config.toml
arch = "vit"
model = "masked image model"
dataset = "microscope photos of single blood and bone marrow cells"
train_examples = 97085
image_size = 48
crop_scale_min = 1
horizontal_flip = true
translate = 0.12
rotation_deg = 10
color_jitter = 0.1
method = "simmim"
mask_ratio = 0.6
loss = "l1"
norm = "rmsnorm"
norm_position = "pre"
activation = "gelu"
head_dim = 32
fused_qkv = false
bias = "none"
qk_norm = false
layer_scale_init = 0.1
parallel_block = false
moe = "soft"
num_experts = 16
moe_every = 1
expert_mlp_ratio = 1
slots_per_expert = 2
shared_expert = false
patch_size = [8, 8]
conv_stem = false
layers = 16
width = 128
positions = "conv"
residual_init = "none"
optimizer = "muon"
muon_scale = "match_rms_adamw"
lr = 0.0032
momentum = 0.95
nesterov = true
orthogonalizer = "newton_schulz_5"
adamw_lr_other_params = 0.0013
grad_clip = 1.0
steps = 8500
batch_size = 384
epochs = 33.6
lr_schedule = "cosine"
final_lr_fraction = 0.01
warmup_steps = 850
weight_decay = 0.04
adamw_weight_decay_other_params = 0
Rows from expert 6 of block 3, named by matrix and row number. Rows with one number belong to one neuron. Each number is 200 + 30 x the weight over its row's rms, rounded and kept within 0 to 999. All counts start at 0. After the name is the row's rms in percent of the matrix's.
# up: expert up (model.blocks.3.mlp.up, 16x128x128), inputs 0-127
# down: expert down (model.blocks.3.mlp.down, 16x128x128, transposed), outputs 0-127
up.11,106,216,207,159,157,186,185,124,222,198,187,192,168,214,203,191,249,166,191,184,186,205,214,172,214,209,257,231,191,185,167,202,245,185,173,169,173,164,190,204,258,251,165,293,186,179,183,217,245,201,212,186,164,163,195,225,239,148,205,162,197,200,154,190,223,212,165,174,206,232,123,248,234,91,210,207,213,209,177,234,214,192,220,205,151,195,225,249,185,243,201,160,171,164,183,246,188,184,195,164,203,203,236,221,198,240,224,199,209,196,204,219,178,195,237,225,168,170,198,183,218,222,199,185,216,203,160,220,192
up.12,040,219,199,200,177,206,215,193,224,196,133,186,181,188,170,193,163,205,199,229,206,235,186,209,136,214,219,234,198,176,113,217,180,224,186,135,221,181,168,227,201,157,193,182,206,138,213,212,187,164,208,185,176,174,193,170,196,159,212,173,189,183,196,231,239,147,240,257,203,168,210,152,206,207,170,192,244,163,197,211,244,198,200,206,204,133,163,237,253,208,229,163,194,198,238,200,212,184,180,178,194,214,176,211,201,229,161,143,115,228,213,240,204,195,199,159,235,219,188,262,195,171,135,186,218,182,188,148,183
up.13,108,204,231,177,191,164,219,231,209,232,185,203,170,170,175,266,176,167,178,154,222,204,214,193,192,187,175,179,169,179,199,232,203,200,151,173,209,194,226,234,159,215,203,255,246,178,235,206,213,190,133,200,229,186,210,178,245,150,276,162,143,219,169,241,203,186,181,235,228,203,250,159,197,214,184,147,209,189,213,238,233,211,144,175,214,155,172,200,196,165,180,178,241,206,236,172,187,156,190,199,239,166,125,161,199,183,210,189,149,181,185,223,226,242,200,188,160,242,227,196,235,157,199,228,238,221,196,187,167
up.14,091,197,161,210,259,190,183,153,222,206,178,177,200,175,190,176,174,229,153,221,232,162,184,195,194,194,241,209,186,193,173,187,195,197,224,202,210,183,162,198,150,200,142,134,202,227,222,234,166,208,171,212,233,164,198,133,173,202,208,175,220,160,210,199,184,126,164,175,163,224,245,143,207,177,150,208,272,218,222,231,195,199,179,206,264,199,235,193,242,176,179,175,257,147,215,251,210,191,153,173,204,201,163,191,218,186,191,258,200,201,217,260,234,200,231,181,172,179,225,264,218,185,206,203,181,185,226,194,229
up.15,087,258,202,177,157,182,207,205,233,200,200,199,167,188,188,170,193,191,194,252,227,264,171,245,222,210,172,163,203,149,226,229,203,242,167,177,219,230,155,220,167,187,163,171,182,220,182,243,193,216,212,217,220,159,234,173,221,219,185,229,188,164,223,147,201,223,222,242,206,154,193,201,189,203,158,192,243,244,185,239,240,180,180,179,267,196,218,208,139,233,189,213,235,209,192,166,179,245,242,199,213,215,185,187,228,212,188,181,210,165,195,186,194,210,118,240,206,200,169,153,197,150,247,200,229,257,140,157,157
up.16,103,274,157,196,161,193,175,146,178,112,182,240,211,193,199,213,231,229,190,217,220,205,212,216,259,201,206,263,206,216,194,203,228,243,170,222,116,166,231,159,180,231,202,140,213,182,139,186,190,162,230,196,219,169,222,220,160,215,205,168,214,166,200,213,206,184,219,194,213,180,223,207,190,189,240,216,173,216,218,239,222,165,172,195,218,222,193,219,155,168,180,204,256,183,131,175,168,219,243,202,190,197,201,194,156,178,159,217,234,208,194,198,191,147,245,193,154,210,161,230,267,170,217,229,208,203,211,196,199
up.17,084,221,199,180,202,246,212,223,183,129,190,155,172,161,197,206,165,180,157,220,244,185,174,156,205,221,163,225,197,238,152,195,218,166,238,175,230,153,232,252,209,162,208,178,201,221,237,200,220,163,171,204,253,229,203,202,167,235,191,197,161,220,210,173,196,252,206,226,210,217,225,196,227,151,202,156,217,146,194,190,159,180,180,168,218,164,228,163,235,214,183,191,211,193,194,218,188,182,167,170,153,213,206,200,226,221,230,165,155,226,201,233,245,249,229,187,252,153,226,193,220,223,173,133,193,280,227,213,153
up.18,094,263,221,134,240,205,163,199,170,166,217,199,219,231,211,187,206,180,184,195,232,195,186,147,253,180,185,202,162,247,181,170,194,232,169,222,193,223,147,220,188,239,197,201,194,190,209,206,202,212,172,204,123,184,183,232,189,175,177,202,203,216,165,226,238,215,174,160,189,171,214,157,175,201,214,222,220,149,223,198,205,191,169,173,161,179,243,214,253,118,178,180,178,182,197,238,161,184,208,201,205,213,212,195,221,209,193,248,232,175,189,178,183,165,277,179,185,202,174,175,203,203,201,148,247,183,99,147,233
up.19,104,198,191,220,197,211,229,282,214,149,167,275,229,248,274,248,155,163,212,197,218,232,218,194,217,250,197,182,163,242,235,215,211,186,188,145,235,221,214,155,158,212,235,207,193,213,195,175,202,235,197,192,164,217,183,220,162,205,213,177,241,199,242,208,205,152,184,182,246,218,154,227,212,185,214,155,171,203,147,171,189,252,158,188,251,204,197,248,243,173,194,209,220,222,161,172,174,177,190,220,154,168,212,222,258,243,188,200,207,159,195,180,195,207,233,236,192,181,155,217,204,241,239,188,215,207,197,206,212
up.20,096,258,219,183,224,217,242,170,225,172,197,186,163,232,189,219,251,215,173,232,183,260,256,207,194,136,203,194,168,223,130,230,158,229,141,227,256,174,147,209,214,247,242,224,174,215,254,191,209,235,227,195,185,162,210,151,181,181,166,249,181,185,228,170,193,242,220,187,204,161,218,171,242,223,220,220,166,172,196,218,199,190,212,175,193,205,177,216,193,117,162,256,189,191,149,189,185,167,191,192,175,204,212,188,221,161,185,207,242,156,173,156,224,214,191,183,197,171,231,220,227,226,189,174,212,203,222,230,220
up.21,098,150,188,202,173,230,193,181,232,195,139,209,154,240,232,230,209,226,159,243,183,211,156,222,239,158,224,198,205,247,234,195,221,175,218,218,241,198,216,270,209,117,141,184,211,208,170,178,188,158,174,146,206,244,147,233,203,235,235,194,234,215,180,183,237,195,194,242,168,188,223,204,234,160,174,189,244,206,196,237,240,210,199,218,169,212,207,222,165,178,158,232,232,207,204,223,189,205,221,191,225,205,204,202,210,198,215,200,185,155,211,218,162,237,130,174,199,221,191,182,182,249,154,237,179,218,254,233,250
up.22,095,217,182,241,217,220,202,195,184,235,234,214,169,236,148,224,218,223,215,236,168,190,241,175,226,189,198,197,137,192,171,252,212,235,155,179,214,174,232,190,198,221,212,252,209,191,191,165,194,209,192,234,229,205,177,168,207,156,215,156,208,149,161,202,217,232,197,223,208,201,165,248,161,175,229,276,171,238,213,161,225,169,195,167,219,202,288,239,262,143,222,199,152,181,173,196,223,202,168,201,208,174,156,244,222,184,229,166,162,197,178,158,157,184,176,225,229,173,233,207,157,194,205,185,192,183,263,216,213
up.23,084,208,182,185,161,196,168,215,224,184,198,206,205,209,217,214,208,174,265,194,206,201,174,215,215,206,208,252,182,215,157,176,185,243,191,150,163,186,210,188,172,163,193,170,184,176,187,139,168,169,268,182,182,169,185,158,202,197,214,175,170,251,205,159,187,139,204,227,259,205,189,198,237,193,176,185,150,178,172,187,214,168,218,199,163,202,261,236,200,200,278,212,166,179,210,232,221,230,180,174,198,185,175,248,228,233,154,147,205,231,241,220,142,195,185,239,255,214,216,222,243,147,199,151,208,241,163,232,224
up.24,104,210,164,152,222,192,171,196,243,193,214,256,192,242,167,205,132,186,220,157,179,181,193,234,180,250,202,262,210,192,230,208,215,187,200,149,184,232,178,156,159,200,147,180,181,175,224,219,224,217,173,194,178,203,224,176,255,156,217,182,190,211,133,252,219,177,237,241,197,209,182,184,238,250,207,227,127,157,311,231,194,215,158,202,210,230,200,190,169,191,188,183,206,189,186,202,211,263,171,182,191,243,188,183,193,195,214,202,145,159,207,171,236,171,216,228,207,196,225,198,189,203,188,223,206,237,199,175,225
up.25,109,266,178,188,191,161,199,223,264,200,202,212,185,184,205,163,205,227,202,180,201,160,228,241,141,184,244,176,161,190,139,225,213,154,206,254,197,210,200,183,239,282,253,203,186,229,188,162,190,150,217,272,203,189,199,216,190,179,194,187,186,180,184,241,155,226,208,232,224,186,261,171,94,163,236,188,203,207,234,230,192,229,196,214,181,221,195,170,207,193,176,212,223,176,196,202,224,175,177,239,186,159,122,213,186,194,166,221,224,209,180,181,203,233,206,159,163,223,189,223,217,220,212,213,203,179,181,177,234
up.26,097,255,191,210,175,199,190,194,221,195,192,214,232,182,194,240,190,166,211,205,230,258,183,187,225,192,189,237,245,181,264,192,204,218,202,127,195,171,205,196,249,232,186,163,184,183,174,221,219,223,179,206,163,163,210,289,182,208,143,198,200,160,238,181,213,216,197,222,212,215,245,203,219,157,205,247,224,143,201,168,195,125,176,211,212,169,223,240,154,160,230,197,197,169,189,214,200,209,195,222,220,185,183,201,257,230,161,189,227,214,223,229,210,147,144,201,209,181,209,180,178,137,212,155,181,170,279,225,229
up.27,106,220,162,251,233,216,188,217,180,250,190,248,229,211,176,165,229,201,210,198,250,160,184,171,193,223,215,148,193,211,172,257,204,180,134,182,179,224,136,220,187,265,245,194,200,209,193,251,237,186,158,177,184,194,213,129,147,206,191,207,255,199,194,184,197,262,215,227,195,209,193,265,182,167,213,221,204,182,214,222,197,212,172,191,179,220,192,204,170,267,225,189,196,185,196,272,181,167,214,226,222,258,241,208,207,189,174,162,175,175,133,163,193,229,214,213,199,189,189,223,235,222,170,237,153,193,220,214,203
up.28,116,121,300,155,193,258,225,217,205,173,195,151,197,193,203,228,167,195,190,195,166,137,217,219,200,207,192,219,214,218,174,189,164,180,181,208,248,199,169,175,194,221,259,212,180,217,209,164,198,233,209,227,216,223,256,165,167,170,161,198,210,178,184,236,210,191,201,159,216,179,114,214,207,242,214,232,249,170,220,182,179,217,160,184,246,199,153,196,181,209,181,204,200,195,180,165,241,167,175,191,248,187,209,177,147,169,206,214,218,158,185,134,215,147,197,208,163,241,188,188,215,206,220,153,184,215,232,202,215
up.29,102,212,141,223,209,150,203,196,111,258,188,181,198,169,169,217,245,189,221,219,207,178,162,201,202,200,242,217,140,217,211,126,229,196,135,240,173,182,225,226,222,191,203,230,195,226,185,182,198,256,168,225,168,182,246,182,216,234,172,199,263,178,206,142,208,187,201,217,209,203,148,162,233,191,220,243,211,220,200,258,218,183,197,184,237,231,217,188,216,170,214,251,198,266,195,237,232,234,156,192,236,166,220,207,165,206,211,196,184,140,221,232,220,201,184,254,181,212,210,175,226,215,197,167,187,236,209,209,207
up.30,105,192,149,257,194,187,174,154,197,183,151,160,222,226,194,184,212,242,209,182,144,236,177,204,236,223,145,245,183,225,216,164,217,210,186,200,195,214,190,217,173,223,190,199,215,208,208,216,192,193,202,123,215,230,203,228,232,190,193,223,209,247,204,141,212,183,207,241,185,179,248,186,180,246,215,146,194,227,209,204,176,201,208,214,208,211,233,163,211,202,178,152,174,148,187,93,144,250,194,230,195,212,220,235,202,173,185,221,176,162,177,157,191,193,197,191,229,205,199,190,196,259,145,244,170,207,141,232,250
up.31,109,209,203,224,176,191,182,193,229,230,200,202,161,199,178,204,171,223,138,217,181,160,160,139,160,174,193,170,221,189,273,185,220,193,121,174,183,164,239,203,154,205,191,201,175,194,224,235,221,202,242,170,226,230,238,218,189,188,218,219,248,184,175,223,205,201,206,224,221,227,205,212,193,178,144,193,190,206,234,182,180,211,205,192,194,180,207,219,294,220,189,216,160,217,229,218,264,160,248,160,175,151,176,165,240,198,235,192,235,216,214,189,198,258,222,225,158,187,180,148,185,145,212,170,225,164,158,148,179
up.32,104,217,198,167,229,178,235,205,232,143,189,203,172,200,150,155,176,181,137,214,186,165,209,225,205,233,164,193,192,224,196,176,145,196,201,195,288,158,278,226,208,214,175,197,184,170,203,225,176,203,187,204,158,176,198,180,205,251,226,153,242,185,184,199,180,264,220,223,233,201,174,175,226,165,198,192,264,224,229,215,158,199,243,209,251,188,207,182,183,234,215,186,201,204,219,205,202,204,254,237,181,162,193,204,160,213,244,190,235,254,186,210,145,174,219,183,239,204,178,220,213,187,227,216,117,219,214,235,160
up.33,119,220,157,186,179,198,206,177,194,140,229,206,207,173,230,172,167,191,203,169,191,215,174,224,185,230,184,140,195,188,163,177,216,221,195,176,245,204,170,189,163,207,174,225,166,225,198,164,212,176,210,254,224,234,222,212,233,187,195,199,179,175,226,204,229,261,205,177,238,214,159,183,184,167,142,182,196,223,283,209,254,181,210,146,155,173,179,169,205,293,159,157,167,198,217,182,174,152,199,214,195,228,225,192,154,182,196,202,209,132,166,183,227,195,139,243,199,179,248,210,214,170,166,165,250,193,183,199,215
up.34,109,190,131,202,173,156,162,168,189,271,141,171,186,248,122,193,229,212,230,169,230,255,226,211,215,198,177,182,208,208,257,166,197,158,207,188,190,248,230,169,212,175,181,237,208,182,206,185,220,221,179,181,232,152,261,166,205,205,146,202,160,159,188,195,180,201,205,147,204,167,168,219,250,218,173,172,162,167,193,222,189,151,220,193,211,207,200,200,241,219,208,225,270,200,230,193,173,181,182,186,176,200,183,205,189,168,208,178,186,134,197,200,186,116,182,239,177,146,176,205,212,205,191,182,201,226,197,201,217
up.35,095,240,205,216,278,186,223,183,226,261,182,197,159,149,182,193,170,187,176,193,244,196,182,164,190,159,194,240,159,166,190,215,200,219,167,182,208,208,158,213,248,229,207,227,171,234,208,151,225,119,169,233,227,177,218,196,239,201,213,216,180,197,170,182,230,229,231,205,192,225,118,128,206,216,190,192,226,244,254,168,199,168,193,159,219,167,217,183,196,222,237,190,215,227,203,260,198,182,220,191,236,218,191,192,155,219,176,258,189,169,140,221,184,167,181,213,259,188,200,233,198,200,206,192,229,214,176,158,178
up.36,092,190,292,227,252,184,226,183,151,163,202,259,221,190,173,204,193,247,191,163,160,199,174,167,176,151,226,179,207,225,222,160,171,210,166,205,217,150,215,232,240,179,142,160,190,201,190,175,174,195,195,194,220,254,180,172,229,229,242,222,170,195,244,212,158,228,209,192,219,213,158,171,224,220,222,195,220,230,208,132,230,225,246,188,203,217,160,189,167,229,205,230,171,170,187,226,208,204,223,188,126,227,163,235,265,161,188,190,212,198,219,232,203,198,171,185,236,185,241,205,174,158,175,195,192,224,143,222,205
down.11,099,186,232,286,242,189,208,212,204,207,181,188,170,222,215,221,169,221,205,228,224,140,194,253,247,185,159,222,196,219,176,198,169,216,190,156,220,245,214,206,130,171,209,137,228,198,241,184,167,179,193,183,258,251,215,203,182,227,195,184,160,194,212,184,164,220,205,235,200,207,261,178,186,233,237,131,178,231,194,199,156,198,134,159,245,194,155,174,205,184,173,184,250,230,246,175,235,220,221,145,185,240,218,216,189,198,161,165,222,245,224,190,200,212,188,200,221,202,201,185,162,208,161,201,186,231,231,180,175
down.12,076,140,189,189,190,227,212,206,189,241,175,187,187,211,235,195,198,205,223,147,183,226,204,224,192,239,222,182,208,219,229,199,210,199,167,239,238,146,158,230,163,172,194,212,231,160,229,206,187,201,124,156,196,218,249,165,154,231,175,170,183,171,237,145,177,178,203,189,195,220,222,169,255,233,229,213,190,178,188,174,251,203,225,197,214,216,233,217,225,171,158,225,210,171,222,244,122,254,246,175,189,208,293,209,224,177,197,170,223,260,198,228,185,207,222,226,148,195,226,172,180,154,211,174,230,178,185,182,201
down.13,098,223,208,234,240,242,226,160,185,196,176,186,199,195,208,196,268,179,219,219,196,216,172,218,218,189,211,196,185,204,191,224,187,210,255,205,188,233,185,165,194,209,197,106,196,185,197,223,214,151,224,174,193,175,199,188,231,217,149,224,222,172,197,190,234,231,191,253,185,174,176,235,181,220,194,228,181,224,132,197,180,194,280,189,170,253,160,208,203,274,234,215,186,183,132,265,231,216,217,210,222,262,239,241,197,186,219,205,202,169,193,236,181,147,242,195,170,213,181,185,139,216,196,188,169,244,195,242,163
down.14,099,179,221,197,193,243,199,227,175,203,161,209,197,218,213,229,231,236,253,226,177,189,197,231,216,204,196,234,149,211,226,193,201,218,166,199,237,143,196,223,265,200,174,263,193,194,209,170,193,272,222,184,203,219,229,184,206,227,173,260,196,163,268,164,146,209,225,189,219,229,181,214,228,249,200,233,185,186,130,170,192,204,199,198,181,202,169,164,185,180,202,164,212,170,203,229,181,173,214,247,155,180,303,189,198,167,163,177,228,177,211,172,207,245,230,202,233,230,218,175,222,142,226,206,233,229,177,159,210
down.15,100,205,237,224,255,199,187,184,197,236,220,228,204,234,275,173,227,207,185,179,215,220,222,198,244,198,213,187,200,175,195,230,238,235,151,246,199,186,218,211,224,210,209,199,229,169,159,213,179,181,157,172,180,247,237,231,172,242,157,221,214,212,268,192,190,193,114,195,206,180,172,184,158,188,209,193,191,199,202,150,225,197,194,181,233,244,185,237,197,187,198,154,194,230,165,216,224,212,201,231,202,205,204,196,239,249,136,204,153,217,145,207,239,230,216,171,206,155,258,159,218,249,246,194,248,207,235,163,145
down.16,097,183,251,191,208,212,144,178,211,242,208,212,211,230,236,217,195,199,222,183,190,215,200,220,237,117,177,166,180,187,186,191,205,141,202,133,245,224,147,252,209,232,185,230,188,248,219,211,257,224,193,211,162,269,190,194,230,152,207,214,176,233,210,180,161,231,181,234,175,192,165,220,145,204,133,139,236,203,222,196,185,242,190,178,168,162,208,200,185,197,162,205,226,243,222,227,204,177,176,194,218,233,188,180,188,205,191,198,181,178,238,181,217,191,136,212,234,157,237,165,173,188,173,206,238,166,172,225,148
down.17,095,146,219,235,177,209,217,214,184,221,222,216,186,223,171,143,181,236,174,200,217,223,181,163,219,215,180,212,184,198,210,200,197,187,202,215,183,197,171,214,212,229,197,272,250,171,162,215,197,182,177,151,217,134,232,209,247,184,206,210,198,239,202,192,174,180,153,205,235,223,199,195,211,225,200,248,154,245,153,196,187,101,187,209,191,224,215,177,255,136,231,207,210,231,192,163,136,196,196,222,227,188,269,176,189,205,170,226,255,193,203,169,182,193,217,235,191,175,165,202,211,164,218,206,290,177,204,183,254
down.18,086,176,198,229,194,182,202,207,207,246,224,204,191,204,162,216,210,239,240,212,187,209,160,223,167,184,216,182,270,203,195,253,202,190,201,184,134,190,195,197,189,154,159,199,200,206,229,237,202,159,227,133,231,210,217,151,206,239,196,172,221,189,178,201,190,224,205,217,166,201,168,221,226,229,144,165,168,248,173,197,198,220,216,179,218,164,144,202,229,269,213,223,198,201,177,135,224,226,203,261,157,185,224,204,167,195,231,147,173,187,207,215,194,202,161,210,240,272,217,180,172,212,240,219,179,161,280,251,163
down.19,090,239,229,177,223,180,138,174,192,216,138,171,179,196,157,195,246,237,189,183,200,202,163,238,207,215,146,220,181,162,143,206,148,173,226,263,124,200,187,187,230,224,190,181,207,207,216,223,213,172,199,174,214,153,217,159,223,148,184,183,213,193,179,225,180,229,253,233,204,202,223,138,191,189,191,230,225,193,221,203,163,177,207,197,174,163,162,224,166,179,145,192,198,226,212,242,187,221,195,194,211,177,197,210,187,140,195,225,228,248,186,203,150,208,162,167,223,215,242,170,163,211,128,149,207,209,257,181,211
down.20,082,172,164,216,172,143,169,187,179,227,262,211,195,213,204,175,177,224,205,187,194,190,146,216,145,196,194,189,202,193,215,215,191,206,234,149,145,255,226,238,186,152,156,230,212,183,127,202,214,209,164,156,234,197,163,202,234,228,240,169,195,201,180,187,221,216,164,238,207,168,136,237,195,163,139,180,215,201,187,199,191,227,208,190,246,168,181,159,188,264,201,199,142,202,190,181,165,255,186,186,201,196,173,175,202,239,219,185,228,272,194,215,209,188,168,221,188,227,182,188,141,159,146,179,209,165,168,173,179
down.21,100,235,198,185,199,191,177,240,162,229,183,221,233,170,220,168,169,141,182,219,228,223,231,247,249,212,220,270,242,167,193,215,233,201,188,180,212,226,244,140,178,238,216,195,241,228,181,234,245,211,218,244,236,184,156,226,165,213,189,230,182,230,208,183,165,203,144,215,225,224,210,184,197,231,183,220,171,240,206,167,181,219,186,204,241,194,203,219,190,274,251,137,161,181,201,194,234,205,212,202,195,202,236,201,202,178,195,147,198,244,163,193,160,174,265,209,268,210,246,181,201,152,223,193,234,217,208,214,240
down.22,085,214,178,181,194,199,228,216,149,135,211,232,152,209,260,201,156,176,176,186,183,184,218,204,142,165,221,202,209,195,222,165,193,166,202,245,164,219,202,240,225,204,211,179,198,209,183,238,201,197,227,180,200,208,187,265,229,212,151,207,232,264,243,223,171,201,185,175,247,122,169,203,210,192,163,234,151,154,176,224,197,237,220,178,192,227,197,164,270,248,201,176,212,202,203,209,162,263,246,191,215,175,225,194,211,195,192,247,215,225,243,178,176,196,224,177,159,239,202,204,171,198,229,235,261,227,190,146,224
down.23,089,164,247,217,219,160,202,162,210,232,160,188,193,221,221,204,196,236,201,208,242,221,186,246,228,180,159,207,215,244,196,173,204,250,182,231,285,201,205,233,190,220,206,229,224,172,206,192,230,227,157,162,230,242,233,211,143,215,192,173,197,156,161,173,242,227,197,170,189,234,193,197,205,278,213,220,207,170,218,208,174,232,155,228,217,177,166,218,251,226,173,217,244,221,209,186,200,206,252,162,181,227,295,177,214,198,196,184,182,228,181,188,247,236,191,226,191,214,261,171,206,208,186,195,258,180,199,159,240
down.24,103,169,222,201,187,211,248,215,114,197,157,169,209,136,220,177,279,198,123,178,210,232,221,198,202,187,193,184,196,200,183,204,144,249,145,239,190,183,164,225,249,170,258,219,214,194,192,217,184,203,275,196,189,185,219,217,141,227,206,177,261,214,173,178,193,263,196,202,226,208,233,223,169,160,206,188,168,228,118,180,210,173,215,175,241,150,215,178,187,235,159,203,205,208,215,189,160,188,218,187,236,211,217,239,163,204,205,220,249,235,212,202,216,184,167,170,211,196,204,188,194,207,208,202,215,168,194,217,197
down.25,105,196,195,251,213,175,237,163,164,171,242,187,236,247,236,218,194,192,233,188,226,241,172,189,220,211,209,207,225,218,188,201,192,209,201,173,198,218,190,228,177,182,162,200,211,178,234,204,288,236,234,138,235,269,198,167,190,227,222,205,209,213,205,189,251,234,161,225,129,224,198,182,237,225,154,199,189,138,214,197,169,195,184,190,132,217,192,255,175,284,220,225,176,199,211,169,187,177,199,204,205,255,210,202,240,199,238,200,170,246,187,199,208,186,197,256,146,170,186,203,203,178,187,178,157,230,169,218,155
down.26,096,182,218,189,207,216,214,198,177,192,216,217,208,235,209,165,230,241,216,225,164,170,208,195,216,206,185,220,228,197,185,214,172,215,272,295,219,222,234,135,161,213,194,313,179,214,217,218,210,231,186,241,202,200,209,185,184,228,195,185,208,212,184,199,178,190,199,155,242,215,150,248,193,234,214,178,210,271,210,196,194,260,231,214,126,181,219,179,238,253,208,233,196,203,211,172,204,197,204,194,181,245,202,235,177,151,189,200,196,186,185,151,182,206,229,191,189,198,193,238,229,263,189,236,237,176,155,190,144
down.27,108,223,222,203,176,182,236,168,191,234,164,199,177,190,214,207,242,195,205,193,238,194,178,190,169,185,207,261,216,156,223,197,185,189,280,195,190,228,241,240,212,193,145,211,237,173,198,166,222,216,184,202,214,203,160,204,208,251,189,236,205,180,231,146,160,175,176,202,162,213,190,156,219,212,223,199,198,204,214,223,144,219,245,146,248,178,174,201,237,172,165,159,195,158,190,143,148,215,194,156,165,205,153,211,181,281,227,232,245,242,184,265,254,171,187,172,186,221,189,206,191,195,203,136,187,199,186,164,188
down.28,114,238,99,288,228,186,170,192,188,202,208,206,219,133,194,197,204,208,191,225,245,258,181,153,127,189,225,175,163,150,225,172,210,220,162,208,197,168,206,219,232,199,197,204,208,150,179,215,228,189,202,209,145,178,165,198,251,179,190,168,214,179,183,151,217,206,240,194,174,207,246,176,191,188,176,223,192,174,184,194,252,253,215,172,164,185,229,193,189,165,216,205,183,202,209,188,184,244,228,210,180,194,207,201,248,226,226,210,187,238,179,204,237,266,214,222,204,146,227,184,218,202,196,180,187,128,162,221,170
down.29,106,231,275,178,186,253,216,194,229,230,194,221,207,263,207,172,164,194,198,181,147,207,254,202,176,175,151,184,205,205,209,217,217,163,204,177,170,165,224,187,186,228,207,178,245,209,154,232,187,174,247,195,196,212,159,278,209,162,168,201,169,213,222,252,221,191,177,208,207,237,263,209,168,158,247,187,218,175,190,166,197,242,226,163,209,224,187,224,196,213,229,166,237,126,232,186,240,208,230,206,181,161,165,190,208,165,189,189,224,210,180,169,182,227,282,162,198,225,186,241,220,180,241,195,218,207,199,236,242
down.30,110,122,211,167,205,175,215,190,198,190,231,212,170,162,222,191,203,150,201,128,212,154,204,196,212,180,214,197,158,161,191,224,212,157,174,192,189,207,152,177,198,188,234,185,206,210,134,178,190,169,232,245,197,209,163,130,188,179,229,195,204,156,194,262,155,248,198,226,207,174,179,191,219,194,137,174,193,183,181,230,184,234,230,217,187,187,181,234,237,205,258,223,205,206,216,178,181,178,243,165,219,171,186,192,223,237,211,185,239,186,258,277,216,199,212,209,229,261,199,170,170,126,204,202,237,218,220,194,239
down.31,107,234,188,155,225,182,191,209,252,197,212,179,226,236,176,218,206,155,194,192,216,252,169,185,231,269,160,204,210,248,204,190,162,229,273,223,223,212,197,234,234,190,175,190,227,215,160,113,192,152,118,181,155,183,145,196,216,197,191,194,173,203,233,178,148,169,196,172,187,173,215,175,235,263,252,176,175,223,207,182,187,199,238,201,214,185,164,229,177,194,157,215,171,189,201,184,168,184,202,190,220,195,222,205,207,214,219,162,162,162,189,227,165,196,180,136,214,210,232,213,215,238,214,213,193,198,222,281,182
down.32,104,222,158,178,180,255,152,184,188,252,186,252,236,239,203,190,222,240,213,187,258,222,194,155,216,213,242,225,154,209,200,164,260,209,167,177,124,186,135,195,202,177,206,217,205,203,194,181,198,222,197,220,207,242,221,185,248,173,204,203,162,226,191,223,192,148,164,191,182,234,221,175,198,243,203,231,180,183,192,156,213,209,216,203,179,150,193,244,195,208,197,194,178,199,193,128,227,207,185,168,267,208,189,213,237,143,219,190,191,163,237,178,175,242,236,214,197,150,245,192,203,203,165,157,222,242,209,162,255
down.33,115,185,201,205,230,196,208,234,191,221,181,233,187,233,184,267,234,165,207,220,204,179,233,167,181,174,221,221,169,237,185,210,196,203,181,207,113,180,224,173,165,167,260,152,216,148,208,208,194,197,187,137,150,215,160,197,167,227,238,199,226,231,200,166,164,180,208,199,207,149,249,168,199,239,175,225,217,186,169,167,200,249,203,222,197,199,223,198,196,122,209,246,226,211,176,235,214,215,210,172,168,165,180,194,211,237,188,195,212,241,157,225,204,270,233,167,168,213,219,186,178,296,230,195,180,232,174,208,188
down.34,097,180,256,215,219,237,212,206,216,156,241,201,232,235,187,164,232,161,159,230,144,162,250,225,214,184,136,207,204,165,213,267,204,240,213,222,221,178,196,237,158,224,227,181,163,189,173,202,159,182,198,232,180,213,178,283,197,225,213,171,170,222,243,166,205,209,213,192,177,211,195,220,155,169,246,224,223,222,195,193,226,191,272,214,202,190,127,171,158,167,181,177,191,217,224,191,262,191,199,201,174,148,193,178,247,197,150,231,219,221,193,190,175,214,204,178,226,233,262,217,192,200,153,185,195,183,194,227,224
down.35,097,240,216,202,164,248,250,220,150,184,216,212,238,230,211,211,237,196,280,172,179,166,169,212,178,197,225,217,228,210,191,198,178,238,191,199,220,212,195,200,153,162,228,177,196,148,209,241,186,209,228,151,180,223,188,171,179,245,198,194,250,207,227,215,195,208,158,226,188,170,212,239,182,166,204,232,160,156,147,266,219,205,248,203,170,257,233,229,226,205,182,172,187,184,190,157,180,219,194,220,177,187,176,207,218,188,235,178,240,255,230,174,264,172,242,169,182,203,212,137,173,167,229,175,153,230,236,243,201
down.36,089,196,137,179,186,253,196,214,251,223,231,178,171,225,241,195,231,189,213,162,210,212,167,183,185,185,168,212,209,212,214,181,253,205,198,197,212,208,276,180,119,173,222,234,196,191,194,174,245,227,180,178,187,177,232,199,228,166,209,168,201,234,128,177,273,170,147,196,146,186,213,170,169,179,186,176,230,153,181,254,154,213,204,177,244,222,234,202,197,180,255,210,203,189,214,133,193,221,190,269,235,159,207,198,178,211,213,177,214,173,196,200,175,244,243,187,180,208,179,182,227,223,201,209,190,170,255,197,220